From a checkpoint of a small CTC audio transcriber.
Data: trained on short read English sentences (LibriTTS-R), 26041 training examples, 35.4 epochs.
Rows from block 7 of a small CTC audio transcriber, named by matrix and row number. Rows with one number within an expert belong to one neuron, the router's apart. Each number is 128 + 32 x the weight over its row's rms, rounded and kept within 0 to 255. All counts start at 0. Numbers have three digits each.
Before each expert's rows are labels from the 100 clips, of 14976, where the router gives the expert most weight on average: "responds to" is what is common among them. Only what is clearly more common there than usual is listed. The data: short read English sentences (LibriTTS-R). In brackets: how many of the 100, against the usual share in percent.
# router: router (model.blocks.7.mlp.router.weight, 16x160), inputs 0-159
# up: expert up (model.blocks.7.mlp.up, 16x80x160), inputs 0-159
# down: expert down (model.blocks.7.mlp.down, 16x160x80, transposed), outputs 0-159

# expert 5
responds to: the word "is" (46 vs 8.1); the word "this" (26 vs 3.7)
router.5:155162152128114156143124173114138106129149118131131138103159146166181147146144111121087124131129163072140095061141213091079080094145105136102186103110086167140120102084157119124128109114072073112091134109162096139182109175149130181152177109158058156129107086202069132117133082158124124081146172144073131143146150099151155120075158119109103085135157049105121139101095175145123101097114108100114164106140131167107117096172116142114165215128081140154112134148182111160124114202127180
up.4:146148158164128179139141146070131131123115130136109149146116123101099191113121097102120069134107161154097177078063175128150121153092177157137154079101122158183132125109133155130104081076114125144153134097112134093108157075124127088136086119141115119133143135114114062135138164170049107130115122186162193180122168193101119116149125148130145189117142058149154151121073127220119102142202139179137149141103078115145049190118141090156118131129086114110116127106074093125180124133107182
down.4:156101089144115141119164112093109099124178081143141118132145115124140121165121147172103118107130089133191131110148121125099148177105085142147200139151169063189123148113173149106101131160109167084146159165120099133139152057076204117137143131183154115116133091115134078123071074153078133142113108197119155156078192062146170105142130193069128192091106111104124112188170073164107141114125110164130128151059168114107150118129190157175104093102120129100106101106118097154117150133163110
up.5:131155079092129122056095124124128088153166143067136078114132151123141116120118084138090112138170082151201083152162163220091113100171112144136144137149110149091122140103084096128132078082138092168154135115129134160095148127145154144100138165074134063161138180130130073118159151109144069117126106135106122138138143081088113061105148127113138137122142107129067105181148144109163079122100124055105051134179182130073188133147127135142100143100071154075132202111136110155124097178125107
down.5:123127140078177089090096082154173147137136113147134149086154101075133122099140060113138110172081183148119118131149098097144123143134107125107115123105178114148110146105126115129074146084167157096102043129128103086039130121123114126158114122127133184166091123100108146082103099108130119110078161086076130105152177102157109143098224141121100110146089103160158160126145144163153095061178098123047124142224133113102124155164114131156222117104152121143138142146166121121142142177077122
up.6:152114123172189120092196139150141151133079123145124084079127180132145131087104195126135132139088153143095057128150160135183149170122138172118143160106100168098134078093109106149166070094167155172089143114084105136096133137064057126131149121151125130111121126136111074147145173152109142097122118089110228093170163118122150133122135098143088155138125091106089083078149135151137145102120096083124100105106155080177052160053139139092146116105152123142104155067131118104116214123106162
down.6:142145171150107078158138124128176173116191113115149155106085144110096092138150152189113174115156108117158151168139100150150115171158136130145133151104127103104131156110169127119100097151147137081164077069185124136140057213186139095165193153066129163129088154172098155140135135106109083170136109138077175126147146196151153160123127170142138156167132175044143122159126136076099155085139119103154072135079175105140134090169141163167113164098135169093081160140147129163131075117111088
up.7:105146095148154111117156121186085173112124163110098162117073139148100102151138050123138183120100118145178090106124123134109161080113131107150114139166129141177098151078094082151209088108152125154062085103159135084151139114067059121156141131140143145099139135123119094136119118173112166105129080081118208106201127142119094176143145174158121072110115213134056102124131117101125121152074127074146094157150133086085075136131146139143146159140121081079071153162145108128112178136105111
down.7:131146103123095120120154097146051087144111079137150080090145158104120151102149059122160199091104147173139116176156055149114044132123130154138080076110118142115127194121103160106155135181180165116158067070120130062202128178133131119158117118112163137106123106147179136106126116090136067123071117118079141102119119191139130161148175125110145077119140103107092147142115103142132106122143097121099125173133154160057114108096116196167153098124061174070093141134145149104127121141117125
up.8:151111105158178127086128041081145066136141162112163155091086156084078130139110166126109089110145112136123113139141150141158178140156156179097140093171107160141159128149136116131136152120130141204097131180140104163036142097118093071127114129084138151088144124077147120111149172103081213110122106090132140105187112129121137140120122069103118212119131152073072151120143117161117124189091103205146070161174150074124129191108123155119145125111152148132086138117146138155104127147148073
down.8:085121130173114142159108118048102123109131140079102113112144090083115110133064155129117129107137064132154151138137171111115168194121136155097054142170139098158104117133135121161111121119106158102115136116172163199135149097111114164087172144103127121139143159164103112070137067156097180110119102145167085071146069148074140168115097037063149190084146159133171177133108152132121133116114131044151107187117092113104154068149121131107126153103121131119157095124065111179107111094153162
up.9:144082045122149099099164112163163112102161072087104133161083110090154114117042164100086195177085130114159167083105138080102190128094150127133136112126097128135126135087080122128126111109074121157128141117118109162153143100130089088086112120076114122166086118106091161144170063157114111142127105184178160087085077098078145123089128124147186154178176092153159093128163134153118098112119157109189080141139104175159150104108113117166154108122084139172116130072100071149143137176149140
down.9:111134118126118160117127154094119124140129192128149156123112116106082134134111145132078119118125121136078181110155134204128106162190148058102125131129198123103125115143133124129051117131147203087122164090080112086142130080109120114143106122173161124148183171118145088142145181123213120108119216179167133148133133186147144182131148126087121160129081070081217161170149144101088141141154073115132132117107116107167097154161165154166127106123125145144099138058099157124098100144135196
up.10:138113161119146081190115152119137156075111104123077139183161135101184167174163129104113096138134116190133169131131092169146106066106133113109063150125095077176152137121113138107142086229195128117114151189164112163110175118201113111090106096144144134113114156115172106110123134093167133130118097088138060076098114166088142188070098104095094100133142137124153141121092129143114208152141158094136173158094160112104107142150070139120143122115135124110122074169147133074068089125152121
down.10:054110092076157117099080136121181161121101081106076135148112141096060124074210108123205111150154127129126107164107141129138115108102138172118134163116114112157229107122135128076170113161098101167104134096083109106150158127137140127103068073111169140151133040130132173156089213081192123125103145104130088092115138173097122074144159072163117168099095127156139114103141145144170094106162147152120118179100135121118158143115089165105118101137173147180149136144121149121082108132132128
up.11:121090047137107110117091098140153156137158108126099118139142118102065155156152120165192117115132127129156128158136110164132159125130149119148122176117157122191143143152143104111154149099151192158103084143138080117047138086133134074104089096128127105113133120020136202059152098120050161116109103099178154149117119181058110157113122091136151171079156159146136156081085117163135136175107184095114131146123159143115075162150078082133130125117130115165152090152072135165105073100168130
down.11:153124076092174162110149085132112132163173143136156151134109170109066154131139175157125102114190118129116089192164097137158199132139151091127121120152116161134175082148171148148124148111113137147113167127031170127125187078131068077091134118122188128078155161034122180147182133134160152101100176118141110137172120172156106115100164101161092103098098109133142079082129081145076159192128178097130107115112150117165111149127106115140097148167170112177158119141102146151148115118189138
up.12:075139139136147145143165154085025139160170114093123142191085145165085108154084067121156082125118063117163131114091115140132090135140112131178090085163117172176110191123124122141160129094131129129114148076157113134119158108122131036148137165160126124181133121126135101142137119156152155087173089089103120088190103097119150190171098131118102111134092121129167130109152107112116140078158124110117118150096151132136185161130153115170125078150128098122120143133088150113236114086190047
down.12:124139133136141100163145121119163082107140132122124200096101134159127116143152102162099083157102160122131113112126136199125145102098133165097150095144123093124124188078108095138121160109135188151072118151072151130127162126196164131122135087092125047135114142134083077110152087126099157101207097139112157115125178115105095138162132041120087216167086133098158082113107068162104082128096097173111125165118102093142079124207150174142126158145111093168108077158165130119176105115110165
up.13:063112129150143157084153139097169132101181122149154108111166154093146111110136232174099125114096149132186125139140155185164100129167140129159093156096064161115166055124109095126108062092117155129100154105096114144104158114125104163073174117159157147123087106123119102100162134112134128128159077132112117156149146084093128126153157104143121153138146123053124116163080169160134225102194116146090153102079126193194075096150109129087161108137134144148113142083100119170080130160157091
down.13:112133147122139096121109097112197154147103120151157105152162177106113122082143169160134080127165130113105128205166169116101160168143102165087127123030073181066063136142088116115092138129161091129139138085121086151135107178199106159126154153103161081091063092137167163116175162125110107189150122115100126148127140186147148181103186167172148185178119158100142122179107145119092140090091102141146151109108138172151134123122115091149165120101133187123128137120114083166130112149055115

# expert 0
responds to: the word "you" (53 vs 14.9)
router.0:072155140120131120100153125098183175128063080119145108121147136139097139141126134108100092125077157137068141162106113205138153099114113156106187120163099063107107102093131094152102185165117120117108131145084056076115109152076104096104150131150127058078110173086135117097138098123117097164136109070125179138136171118124131060117106166152128110166142082121096163152095184141119119142162149099089042081143104123124146139123164161154086150200128109085111181128164107153178123055115130
up.4:122092116039116120164135112140085086102110172050129153142115080096090096165133128138160156106143121142091188092128139131099163124083144107129112080110118096143127138090154125106099145127161116097167123127150148114200115186173147120098150114148164135093062130140136054091139149168130124121105065160160131182151063089026168121150138084088160097152181166123045128124159061101093101127105147152142154157146089167107154140075063120133136123151103135119108146154164148151109128157119109
down.4:144135087136059126133095124106103142136157127096145108079130116174120128119148049168145155139162129117064204100145149116200119156132124110090116163123132141082094157087209132101095095174127131150114147153148153162108128091181134151106106149158133145122146127098153084150174079126086174130032085172156115161117120115084154150124123185174109139123179153143126152170084163123124144149109118140164133151152151156089058166097140140109123165087087089177085096064112144074087163070120104
up.5:091155096127136113138163078086121133157162172054121121135140128095135123131089119067163097157142144092150152116133178144098162175159111104162118129112162124133109166133073174221095135132087141141185163147077157096161123095108164203129192175152114136191111120157132061113106086096131092132171147125163103137110096148143157092120085184085156153078126175108119120134136118218101121096176167138152138106117111086100139143164202077121167107118123098137134147083128093118172147158173142
down.5:133148090108092143177135169090121142126051171080093109132106149135080096154177166163125217148154096129111170125086112164122133123150127102180110144155153137196155150167123132170174138150097098126165162095115154179112033104100161158136171119147140131144072102079111128156079134110127138081119153124126075095103197107118172190177129118118145125070119097135170124130136105134137101138156109104070154102126115079163055152073087120120124091141123200164107107139164163146091156117132122
up.6:130095098097160118138059106182103132110106175098141108119130089146146142109150166155113089196103113127128090106137103148131070136115166169112109169126126170106157091129157120084124134112109124135093149141172124142094239037155139063137012137100128177106178076109093066120099126161111097123163112142091077119085133144115151177160119124155165180145133115148128130090174132099109092119116181144078096140135126122146136110107124151162140089129126111150109149157141192167164053116127102
down.6:118106125172140209094179161130115138127102173079155113097134170153141191115138136158133168112097138110178162135156116129124149144161095127094111148112166114157141140083166120103074101138153214121138101134155119095178133122084158169147149100122140213174141111117104157152071149120071150093123152229162125102071110119104118112141179101145101155113162120160141121161134117161187108076157102160133102096185077119112094163132167192105111132073123113119097123170105146157196101141081172
up.7:163143113114151138080107101134169147153145156096136132111113032073118122149122107170151152123119138156145136108118145088090069160181127168130139112106126121079116132186127136133160127079115107129179057157121163105109159111094090105163145133148127094116101107164138095109112073123120184130142172113192117153109062131111098119113113152118102074054156124170124124147128109083171076130131115072128165149200171153106134191100222108096189135082170167168126158109129124182177152118077147
down.7:073153117141135152108061146117089155120134157142132104105136086122149102156129108177063131105116158125135170185178168097107085168114098138148094123198107126075119140094115156091105150063105160178122078111148096130142111158168191215089135117170136109122108130136149174117088188133090164093136145084126157115091130148171127075163181092123168178160112073126132143110129172067022144133112182110118151139149129143087168133101071155153141116144091107106177146127134148100104170119128141
up.8:150139147129161138154157146135105123137147143126123087127155078142172177132094140087120130205179149174138138120120145052142119134175164095134130098170071144110141142078072164155115085152123108152166061134096101135126147086126095093126101124114151140147158114145116107147112115169153090125193120108114099102136113126160121149178100185146197123104152122126151153108082105124113103154137154197194082063071218100130166179088177160123150159147127085215077099168168108149168138124137149
down.8:161136156154138114177096178130115142111173157092188093157200105181130123191132154124094180152134128127143105092152117125116163102076133127193078139147137101067099106121114130096098170110133142111084099167140114158124130111084143180088132111093106190226127168108117155096141101124077075091152130195135154118109110165084085118170144151174111156148155180145186164143143099110145135134119158171149084173112135160143116143087190116170139183115107100163138152137125151077156194124145085
up.9:114153087131118157163111171171193143106103156146173151176107074114142103177054136135128145159103111112139113114085133105131046145145082123109103112119066174137136078134121103194135089134149068099096139087130173117117108156116111112110135130157080167159104090114177146122112132139118122076126076137104152100096126121042144077107100187144106097155072131136127125138078129096132171120160135091128112074127146109116088151152116163181141095136075085108106191119031136122213137147147139
down.9:166106108133128161169075165141096142093100141111122147191097110135071135129128146085098108146080165154127113120178116130053109194085099113166115112126088172076138148170123144132115116140134126107142055153105106111122129101137073118107140198150121134101179159105113185139146097144064074117135096129147072123105173126108152121110177121115154175166121175193150114097112120119146123159188099133101172097208169177134097088162119070112131182136130094121185135109104055146149075142081124
up.10:141089184159134164162146130120140148166127119111130079101196129151173119063142136137137134140178124166112121156134178098147164118104145103128132111163115134144171122120143121184118084139091146163134077132169083136117129100163020141137125106169060120163148146185126093098145151153156131148193152190085116112121169094148060122175113131083124103132070089121147158063063161110117156091158145153182073113174205066150117135176133137114106131113125096142113114124089114099158138063118117
down.10:135145114098097138160127143118199146114140154104098133176144082096134145155166197162064144113129085180094105143126089052058152131127072101130120111146139131098082061153100161056100182144178088113107092109114180132120188083153083152146160094104122135190129184113123103096087096138148170099138080109111147114116152199134073126139127121108118189136114119151137109125136070145217147122152120108197120134159122135104133131089159086122155176146126158135087140100088142156159144143096106
up.11:158140103099159070069100165161115096110110123144167116131150076107129063164046182115158113125123166112108148109054157134175104092118154130119039109103109114126089132116091120121119141113129121086182144136169138134122112126104152139108158158144113157123111076122116115095116150091148217145128107140155158174136047176092141077092135128087110132121160166084096120110144174094177113183152063114167113137117076143101185093204160186155125134097100153179119143173142125136088128141129099
down.11:185066152135127043114124166074123106134157187192081138142093142171105146107106123184166138143156100127168119087093113167112119139118136139155140181112161189122177111129151134133121122158156123124121108165171150116115166094182091130101177133174135141135114151178145056095163083137117064113108094165155111128085140109103077136162087147102085092107105099152171156122121128158088148160086110119206131154167149142144077096082175145119153179106081127107104109157075178129146131144164055
up.12:140151131107088082138134086095106066129187145177165188148118130153071120179119146164144132147127093097152122150109104111122158081063122127199132188161105121215187142157150118092115056111102132083109078150171122108181082141149103105110098125100159115101125130142084139112136158199127134135147127172132112178132167091127139195132116144097100108143080144120088159126116129110097089189131128183135107170039155109087111060124114130091112138190118106105112121149089155143126094111149085
down.12:145136167106178132157083122106167126120194071113130140106149197091121159154169157106207098130133124169139125149103091136100070122195126138091100131101112152135143172077097142124186139136122140196151077174114109094132146153157126122116110073149107111202141147120124162061128103099153156117121080161101109097158122134157136178207078139129153196100122199117126122113113078151115070101150141151121170203176158151130115136180123125132095144117154112169119150096151096077106164131158174
up.13:137124164088119126138144097183091154169144149123143169093139081131166161141125126123078161128091165156153115161142164128191090070093133139099110028161121120128058167140103098084132068096093113090206077067184121144207179150084128135155054146137084132136077112149157138127158114154168193093129188091108113119089128132099160131085127147138126050110170130149135122094159142118075122098143112153154141125131110073107147137078120165136168144159121103131111142120118149129175154111142147
down.13:137103077103134133123173147129085174159170118068116099155122098137147133048123173110185100135147114147109154153097096082144107134152109040132097168092175136189141116110078105156138128137139109159121133127100104157117134143093153179113160147145098136153120127088123127127167195108162165062120109150105162122135087130091161126103136142120152111056075117076106084098126156112107046109167142142187136138136199131108132167076160156120098095139210195186156121081093118121130161169160133

# expert 3
responds to: the word "are" (29 vs 3.2)
router.3:160136128133127146067091134131138133122112141123146068090050150137085096135120163118073184117109137090080165098132134134106169088180158100105124145151103146178113106209052094112091147109117123132127094081120114211141161131083084080132119130147169116112097122071106118140114112104161149144105117172161189132142083143105142155150136075158164169069200143078118159146097104161139109060116113155106082080143120106216128152092131119157166063143123176093109116132164127139112115101133154
up.4:120117098175102156093117125098209066114154138175161113132184135142109112171152077124152118146120127164135162150096157112125134111138159165158080106028066075165127138139138146162150084115056095134110077129118144144085189160139166185137169117161137102124139105091149158089148175171049166157111020131128126150111166136113106141134054114099107150089125150134140089151148100164162142170120155166161130090114121142132136150097092123136076139094109116112063098162099156157105144108137115
down.4:137177176135079157133140126124095134047103158133174134170137151156096138103122088160153141093053082147127153096108103153152163146129117102124129124118092106126132135180164198076124119086139186125170128158081160099146124103153199127094124139123158100081147152121067138132097146141136164144108109128132119128120171146166090184117153135093162123108096101110120165098173148116142098092123149194040137120098069101107117127122047113138211133113131062141139057157061155158080099120140138
up.5:149127193081134093175107166110118137115144121109119130128192083160131078101061178096145130141107144195146085175121125140133091101110139083174136096114180123168142089068167088120127086103162105174137096140077120138109104083100102143095111123091054120185159156109103124090106129111091184139165116159156182145144127136151137078183131116108179151136088116149137147134151195105127106142094184194145039153132158096120158116123137135142146099137126088116087069133185154132180125150080153
down.5:148168125171132170097129093158060135144110101091126098111140173113118105122159134131164191116171117111170100170172137099106098139131129196113128068147152096148128157097112152126137116096140147098191110193109109093164050130195156163155117154160121139154086105110125089130137153141135148097100077114097129112104162176141079121145064094150125159168123147137106163131187165139143051175132103057135140193140170138116145139103101121113098169091179140121154138153109126029155088136094063
up.6:112139123181165153146107101133120052177152158132141082132126112101123114110113131119115140141132157085162172092103145097177143218131092096161084112193113147159133060146145112189134087148130170158123108124158200096072093143125094079134146179157131095201129131092159132133148132144157133146134064072090134146153127136105103089148181153109139154174109107091094167117162174105118162131157171138114170194080106212132145099149128077142071154092162091130147099155104139123143115105174097
down.6:139098143110118099161160127140108103137091165159148116106103102132168140068182149067137110107136129124088153092101161135160112112064121089084155099125140074127132101120100088135080152090159209069113098200122108116157162126110125111137087125133177096098140120060159074157116125172086105112110167129097047149099090114135131212150099170141184118119075137131100190142163150149099120090108178105109194075100167144137091145140188086131118126097171122140120170140188154152099110121151143
up.7:144128131150102159183174178195134116138133106110079157138106093101115112184143108140169148153131108145227130113111161164110104131149162173100085165100139109122133134131156188194139097155111147109138133118125141107147099126100101118095153169094209103135197108141119181154156168115126048164141118110090111128082129134064139116073081093130133110116207158146117147116115144129190157119160104072041128179165134096102130143104123062141112127154141133097111112159099152174152116178113181
down.7:097099146125104111183117185098155126038125113094060171137130127092157075131126124121136127085146137121163078125098150114086135188098063097121124136160093133099170130120093157127146116129149052152124171048153116148140109131149156166129153136118090103141144118138113184167133068159115146110096135122111181120142158194126117122088127127150173197179174102160158115125128126102153093129136190177125205111128099166148153157125087131192189153126072083123062109123078145163120105153098138
up.8:122093113142099180160145070137108138148073119100158110138147119172092147086147167118126073152149116079112109114089058112179102180036114114127158123154110136062145120139168130130130116092163104169125122116145102155090139140145137067159059135177098142125078140147152072136093132121086154077134102111119079150127162146164105161107140156164112146132046105152148029095190188133170093167089090081068121119100121122148103130123116133152147112132194103115093122124127113099193121117108098
down.8:076149158151185164122134133068126132157152156103122120143153100088118141160148179140095148154186133080087108116234128110165142129112101133185089110099149103101132071099173122104108110120106197080102128161172129095155139108126130197067084093142135116114160091150072143089160125142137111133132177164139110125122060145112173096112174153103082136168152141171150165160160155147119203084134112106140147124139144098121154070117161059102090142100164081124132079170142129102163106071115161
up.9:119101155118068165136168135083164147131127156159101146103091118146113121156138003136130137064122101143135154195114084157148088169093126161125157141179109128122134049154128148122122092118159108134098145119077151117112151154089156098096150101197142158181109158159149134192098162163142085104126139148136142144126148124062076133119147146153085189147099065110104150158107148112175137124174178177163141139099141139143122091112061122134071153112081049072120143134129132119160078153132148
down.9:107120135063057130119138095107083161166091149185098041106142139137179133061112080103085132083086167141158089170117069146147180130173131112121107156101095130151085162151145189071121138104137104112126083053171072148087095090081167177143128101131114146155121112082110126124099129144101122152137135107146125124108177160114114162094140098134117101144114123149100128070120210089137122155132148130105122126145096108125083159102141139107143111103105042086194080148090143151113154079137093
up.10:176165149116128044073143133103103154176189106141161115110187104064090109176132130064117152136114139149180200122158108119136157144077096117164108145177182104119102104125088103139153085159145131098169127161099164107120124113127155130127133128104125064195151107203126096164174167098110135101126138134137099137153186169103109124138130191134147054103089133175164187088200147146100143142129115147121162103097100110155155145141127181145118104141182097061120105138128155099132103181113101
down.10:140079135096086131190132100179192141119151136117116107099092072126134133185140098148114141146090126144175137152129154093126140138119114145161110130110168089119101154101071094097166153153119072019094012188122101155147143130137131214156079110079132081121161135164090140154093121139108136141152115147145105105099121077098106095114087175136106096139076168160123172158109078143145131209098149158130126172136119122125074145074149117142109113130144086124103096135141121115075137110077151
up.11:110162136206097145080079113162140111107187156196166099120134130148150091161097105110153116150116126147174129146085196102134128131128118167142111169093100129165148157147144104151111074076117110109110116122122198081054176107121198176142113094155105133154150092116094177146159148178104142159124098163078120109151157132056115133085088096080142115118120143137155141136191159101132169116143192182155110132127151118121139124104093130136094155077147091073060107127145164091173093198094127
down.11:087204155080090146122111144148137115144108175117154169146149112114098135159105155178090176133145089166132108143133178166128136162120072076164162116165097063142118104134133126123083167058112143177158101144103148127188186115125165116119166079135099127081093116089081138153083112107125139122094112127161068132102152181178110123136142115150134083122116159102107127158184136118172148098084115160082132107123102081165134123113112130144199089055162101131160126127085141185050072079180125
up.12:070122089158153160127181153116134137156104165137130080160139167141101139160105086067121126112172142089110114167158206187089145157117183232190126114139130104132156156157105152143158101089093158119121160130135191133170159178121096154112145084146120149112106110139106181143153179187106075167145137128160096195116118143112103079111096130115091172118127110166134112115121117111144148121144117137162098145106071120134181134132140074112077114100212081051091163141188115142125147132143118
down.12:111168170093125071129161151127134136159094089080157102165119140120093110118114128142125138132094094156142111093106148128129153111113174161116090095076150115127145077130135099102136109153124154095109089136133158065173115138147160164153170116175087147027149096184108092101109127116103119093145128106156133173113139241140118103108165069126110125143123158063096145161181176113166130146143129125113154156125124151144177107084110138200142178082172123110144159215101093144056096061160120
up.13:147163155122130128123100136082121123172206101119183103153124058105102154109097119153084124168123133161073100132148151144145176177152108116186142155112127174149169070134207156118131127107139103146142145101140126057055086074147160135162114134150165114153094123121147119160113130115096099133187153124145169130182151047141134126093120133054075138103128088136091168111154163182126175149092148160159110149117068120103128117158140082090107135136047191152116125146146084094180116171123121
down.13:139088088106048149135064164108147142068152094155191135154105104144077139091130104139160171141101123134132174090119144194174180139139093147121123121174124120110128139108092149125172126129116193132143089123121100176113140122167188188071165083130153075065120160128118093190147139132090087161157119124118080164106134124097107114180156126096184128145150152111095161062176150144130098049142162180103070110144099119161130163162107122081104122130132072118098132127083159182100124104105128

# expert 6
responds to: the word "he" (28 vs 11.2)
router.6:125137081168145100116146111107111037170137173123178092132115142135087101131149147131114106176112105116197120136084061149144142134169166177148114154221119140130181144127104076154128082163145143188074117179112169124041120115136120107082111202117150141127114124125096115126155135152123160096123153148088143126101109128116132167154147127128133130113160078192146143087169126141121173149149144139150150158113140092159111070080062101159155099076157079140123098143116168126127153101189038
up.4:170110118136093131066104155118139137107088194119130165127107141187072117104135081134082074200168100118175147153125106127086132125118116088115120121214093104142118186102161177115129105148116116152115085141096062144059119137163119103068135140144160063151146131089109190116120168108114154172133113136119135158150096123132162148113107158124084158100075138144121073129092127157175179118076122175119069128166156117118131117107090105175175164195122086150111134147180125115211100112117097
down.4:136135129138131131111099071117213101106114084140153097174126173075113185099118133175106156183115131135126134120064107116071112176158178114101104109112066184123161141132110089093197099149091162114121043156160105120131113148179143129079150098144187096156195137061127156153183175096127128125108113177154132118094168169106112119114116089177100160099058099132126158116127144137130132093144170173148099141163115140113171153095117154112162106176090164094086136114102185166132088133135131
up.5:114141117122218135101166125081185123089172108069131112185121127085139092154091049092154160180116171155085110111109148089131068114115161085154083108107101101121073152144157132134161103156091087161171128108102124136145170114098096137079176122111144086159099140133152192162106138169097123130143115036104105156167114105111159088088118113126104141161144159024074154132089106115170111134110144149111111139141087165147171083149122110148121136120144107120069179135127088159132092136146173
down.5:198170154107145108083159171157113178097132140132128144131158069213121161089110154120135174135168147146055141136119201130126068145125137067011068102087092097154117093143141181116155195135127165130125154151144132189114166106132155136131146129205137132144105148143128163136101191102057153103148161137107089140114094170131123148141163106102134167130109147142129107098132167143150172114106139165164117087147108122164170112155112164112161149095076093129099163095142113112084085125116103
up.6:116115184143106105116167156094099128143149064174095096129183084127157072134183125153125102153177170122091144148136119108161160068119175168151144122109152173092086111107081114139128143148131107171118140120126108172075125179130087106131099106087146117148076157143163162116156078102139122078164133130052186106137152080124116135152158133163117133077146120156188145121087184115156153144173123125181079086104117077078095051151143113113132137080152132092129155044143151125122169188177104
down.6:104087154135078135064151193146139085109119104161120128135178098134135151101045122148187138139146183093125144148140128148156157133128132220119154140099160116103117093118088156126116177131133146128123154124168110102154095166123115113114120166180117165065097104083037151180128150133107174076026118116123170156182107131143145111115112063106128148151112133150144134146155118138124125107030125131131095146128146126108153108093081149127181137152080193157095152135096108134086082152077094
up.7:148103089134094106129143129178116110165117108129142138174142119190119089096165083055084132194151085132106142123104119112081121096122185106119160176151130144134105127106153110156136120159153119104115115177090138111093131120192114159099108119109150094190074122186167117121145149129101197116152149170101158103124133170154189130121087139143090172102116120165143181105093116105136204127020138150115097086075125123094105069105095147154150090151096165083140126118105141038173143146168094
down.7:104133101131131139205134134116134164119146129106102086145175163111089161094132103133168201145179180153111146184132077198104097093214165133110166145104125156158129088082027127082141121141187158151123101112097104160105123153155119147098169157153107116117075141138160113114173100106168171174084146184112099108132128163097197078175080123128227119108073105098133143101107143126138150146112136100150120161100158130099153126129114133114152157118111145107125093103045111102123132146112113
up.8:136116149100157114173188149201101113171150119165148161169123098121084141220085159151114130099094108177160189181103143155153098114109140155108087107151133094157177126204116194091147148151143099133128148140156143091116137133120100108186184122136099182140107110132166110167115106130122118051163137097177110104166132106130048123101137116058134091107066104131091136137144079132110096127123104094109141145147104126114084068111123158144084139129069082154130171171154104066160115110089114
down.8:103157089091071137142101134185139177105109109101110107103099119134071115144109070103072174147170166108149154108163053117099097157168114142137134054119144141113107120106140087130117132085074119092134045083149079102157105120099151127133192121170118128099109143136158146143102126120054119123129170109128206151084132123192161154160146141130128106154119116136195051107147163132075117076147096138174148166093137151072154142157129163095077131186175099142150114151155121115165113175108093
up.9:110062124120146108163204140114158085096116068127109148158090087132159096124159082170174084160121189140059148133092118096115138140078097105138083025132144095198118101131139089124110096164122102048118166130141080177180082161115123126147154152068172147105090142118127093123088105145180157133135123116101081091158080132139124131167150159153104098131134181134145111114167144096134071115128095140102117124097108148084153114109177152162149164152100157179129118125090131106119178079145172
down.9:098094140118159163115071131192071129149159047155143115087089127149133133099123073076208118094156183123116155101194131063112135135099150097136113094117212134117128175056110084137154099127085107096138123104176124160143125156114152078113142139093121106156161177114131133123165177084198103129127144152086126123132152077130145113135165111137134137163155117150111157137117170122078104159103148090184123159136181074148169179137145140129088173075087121079140101133130156169098090180107106
up.10:053122159147170115150101181069107074069112187119132148217148067155159185164152143142111086173150144108174140159156143127117180107167130137108102153085111155094167130103088093168098104108140148149094152110168143111076143165127089152123077118161114154083165107130130134112121127102074104118150104102102105055109083101082066125102100126111137080147156092157155115105068175068157174136169126083166140136169085144113114080112103096173142118100114132088158144143134118116111070139157101
down.10:155175111091071178105111194171086129093095157125096121132138144090111083075112130167161129070131157081138142120133162134041159164146135133108114156105191090166127123076060101152113144139159165170125141150099122091129102145089134135170084100105116177101133130154119131182114126125071124092117115131113093105177125146079178078120187103133146084182196122118103163094102146107140146124095163212129110183178081130178157098118092134130139107120142165123179123109133104100112101098055113
up.11:111098098109043109078153147056133195115109107110153150164138121138093116176159140153087069120137130110153120093118121129112145129139134141117075121201127127107163143088081144134142166172139133154094122120090150103057162112096092144081155075185192131129142163072147171124100168103071091158107114163141087193140070134114084153161156125132193134118100142131123138152156137129175129104132115083143113165122153112063124107129138087165136118213145089150154190111166097168115172113076112
down.11:158132110112128070142122136125161097134106123116124172080098157102125152160144170142086125106133082171155130120175053160137113119107130171089132128103095132192104154155101144133134152161166152152070134136150090078184151152125154103095089060121146156111169106077107156141068156129117104071041112120190148121124098112165086169088124075134084182159113083145131128193134081129147128130122125178120148196149096101086128145116112222113103107148096140115115121174186125165130093170131071
up.12:167118146149096122098153112098126162116103172150035134097112119126122182135111051103096098157180170153118097103115118130086195140105068099150133170140121078115050152171157134122150152122069104093167136115137176184107105101176157156096093114069138148148132053182123208110136087133136122158136126120083112134106161133179109138085114105122115195143128172121153144138139100125163134112083165111172120147116134118083167158112156123158159177150084123164116120139190122178141134201149160
down.12:186113127132141111085101140154108131130091123114088127096095102151146127136075098105086161134175115120142107108114100078101137151114117108129168073083129130077147127231110067159095158103130123088166128060150172112095178115077150140147094137091121073146066108150137207128144039133151101119151078105153105162122106137112081116073153123173091093096178171077073122100132126113146093139116111107128146171156106132156139133135168145099139054157096141131189156120122122115096156211112147
up.13:127119151105144095115161123165121170142120135114073153115160121164057110141155102076156183151118133198123072114049122122143083110097191133134083139136152126152092098143115069115152145101153079144107153168072111137109087142142101140054095142149125129134085097134142142071071099140096181139098127190071112094158094144091121080158153103124124065095121107101156174098137140120126090146104146128170127088081196116175153127106146125158183161106170083120099104167106137055082131154177119
down.13:079164110117083124173113158129148152171090110077111132114203125131130202118163130125092179142108120102099118099144045104131113105141195108145142157082130105147184130139077114084046129142138148106088155102124149116126185110132094131143174129204126197134089160138102092163151128121172163135104120184183091113088146137158151112145089181147191105095070167155128135149147163186147193090097090094086139125143170161089139118107138143119095148135163139135145162114148069089086121130132117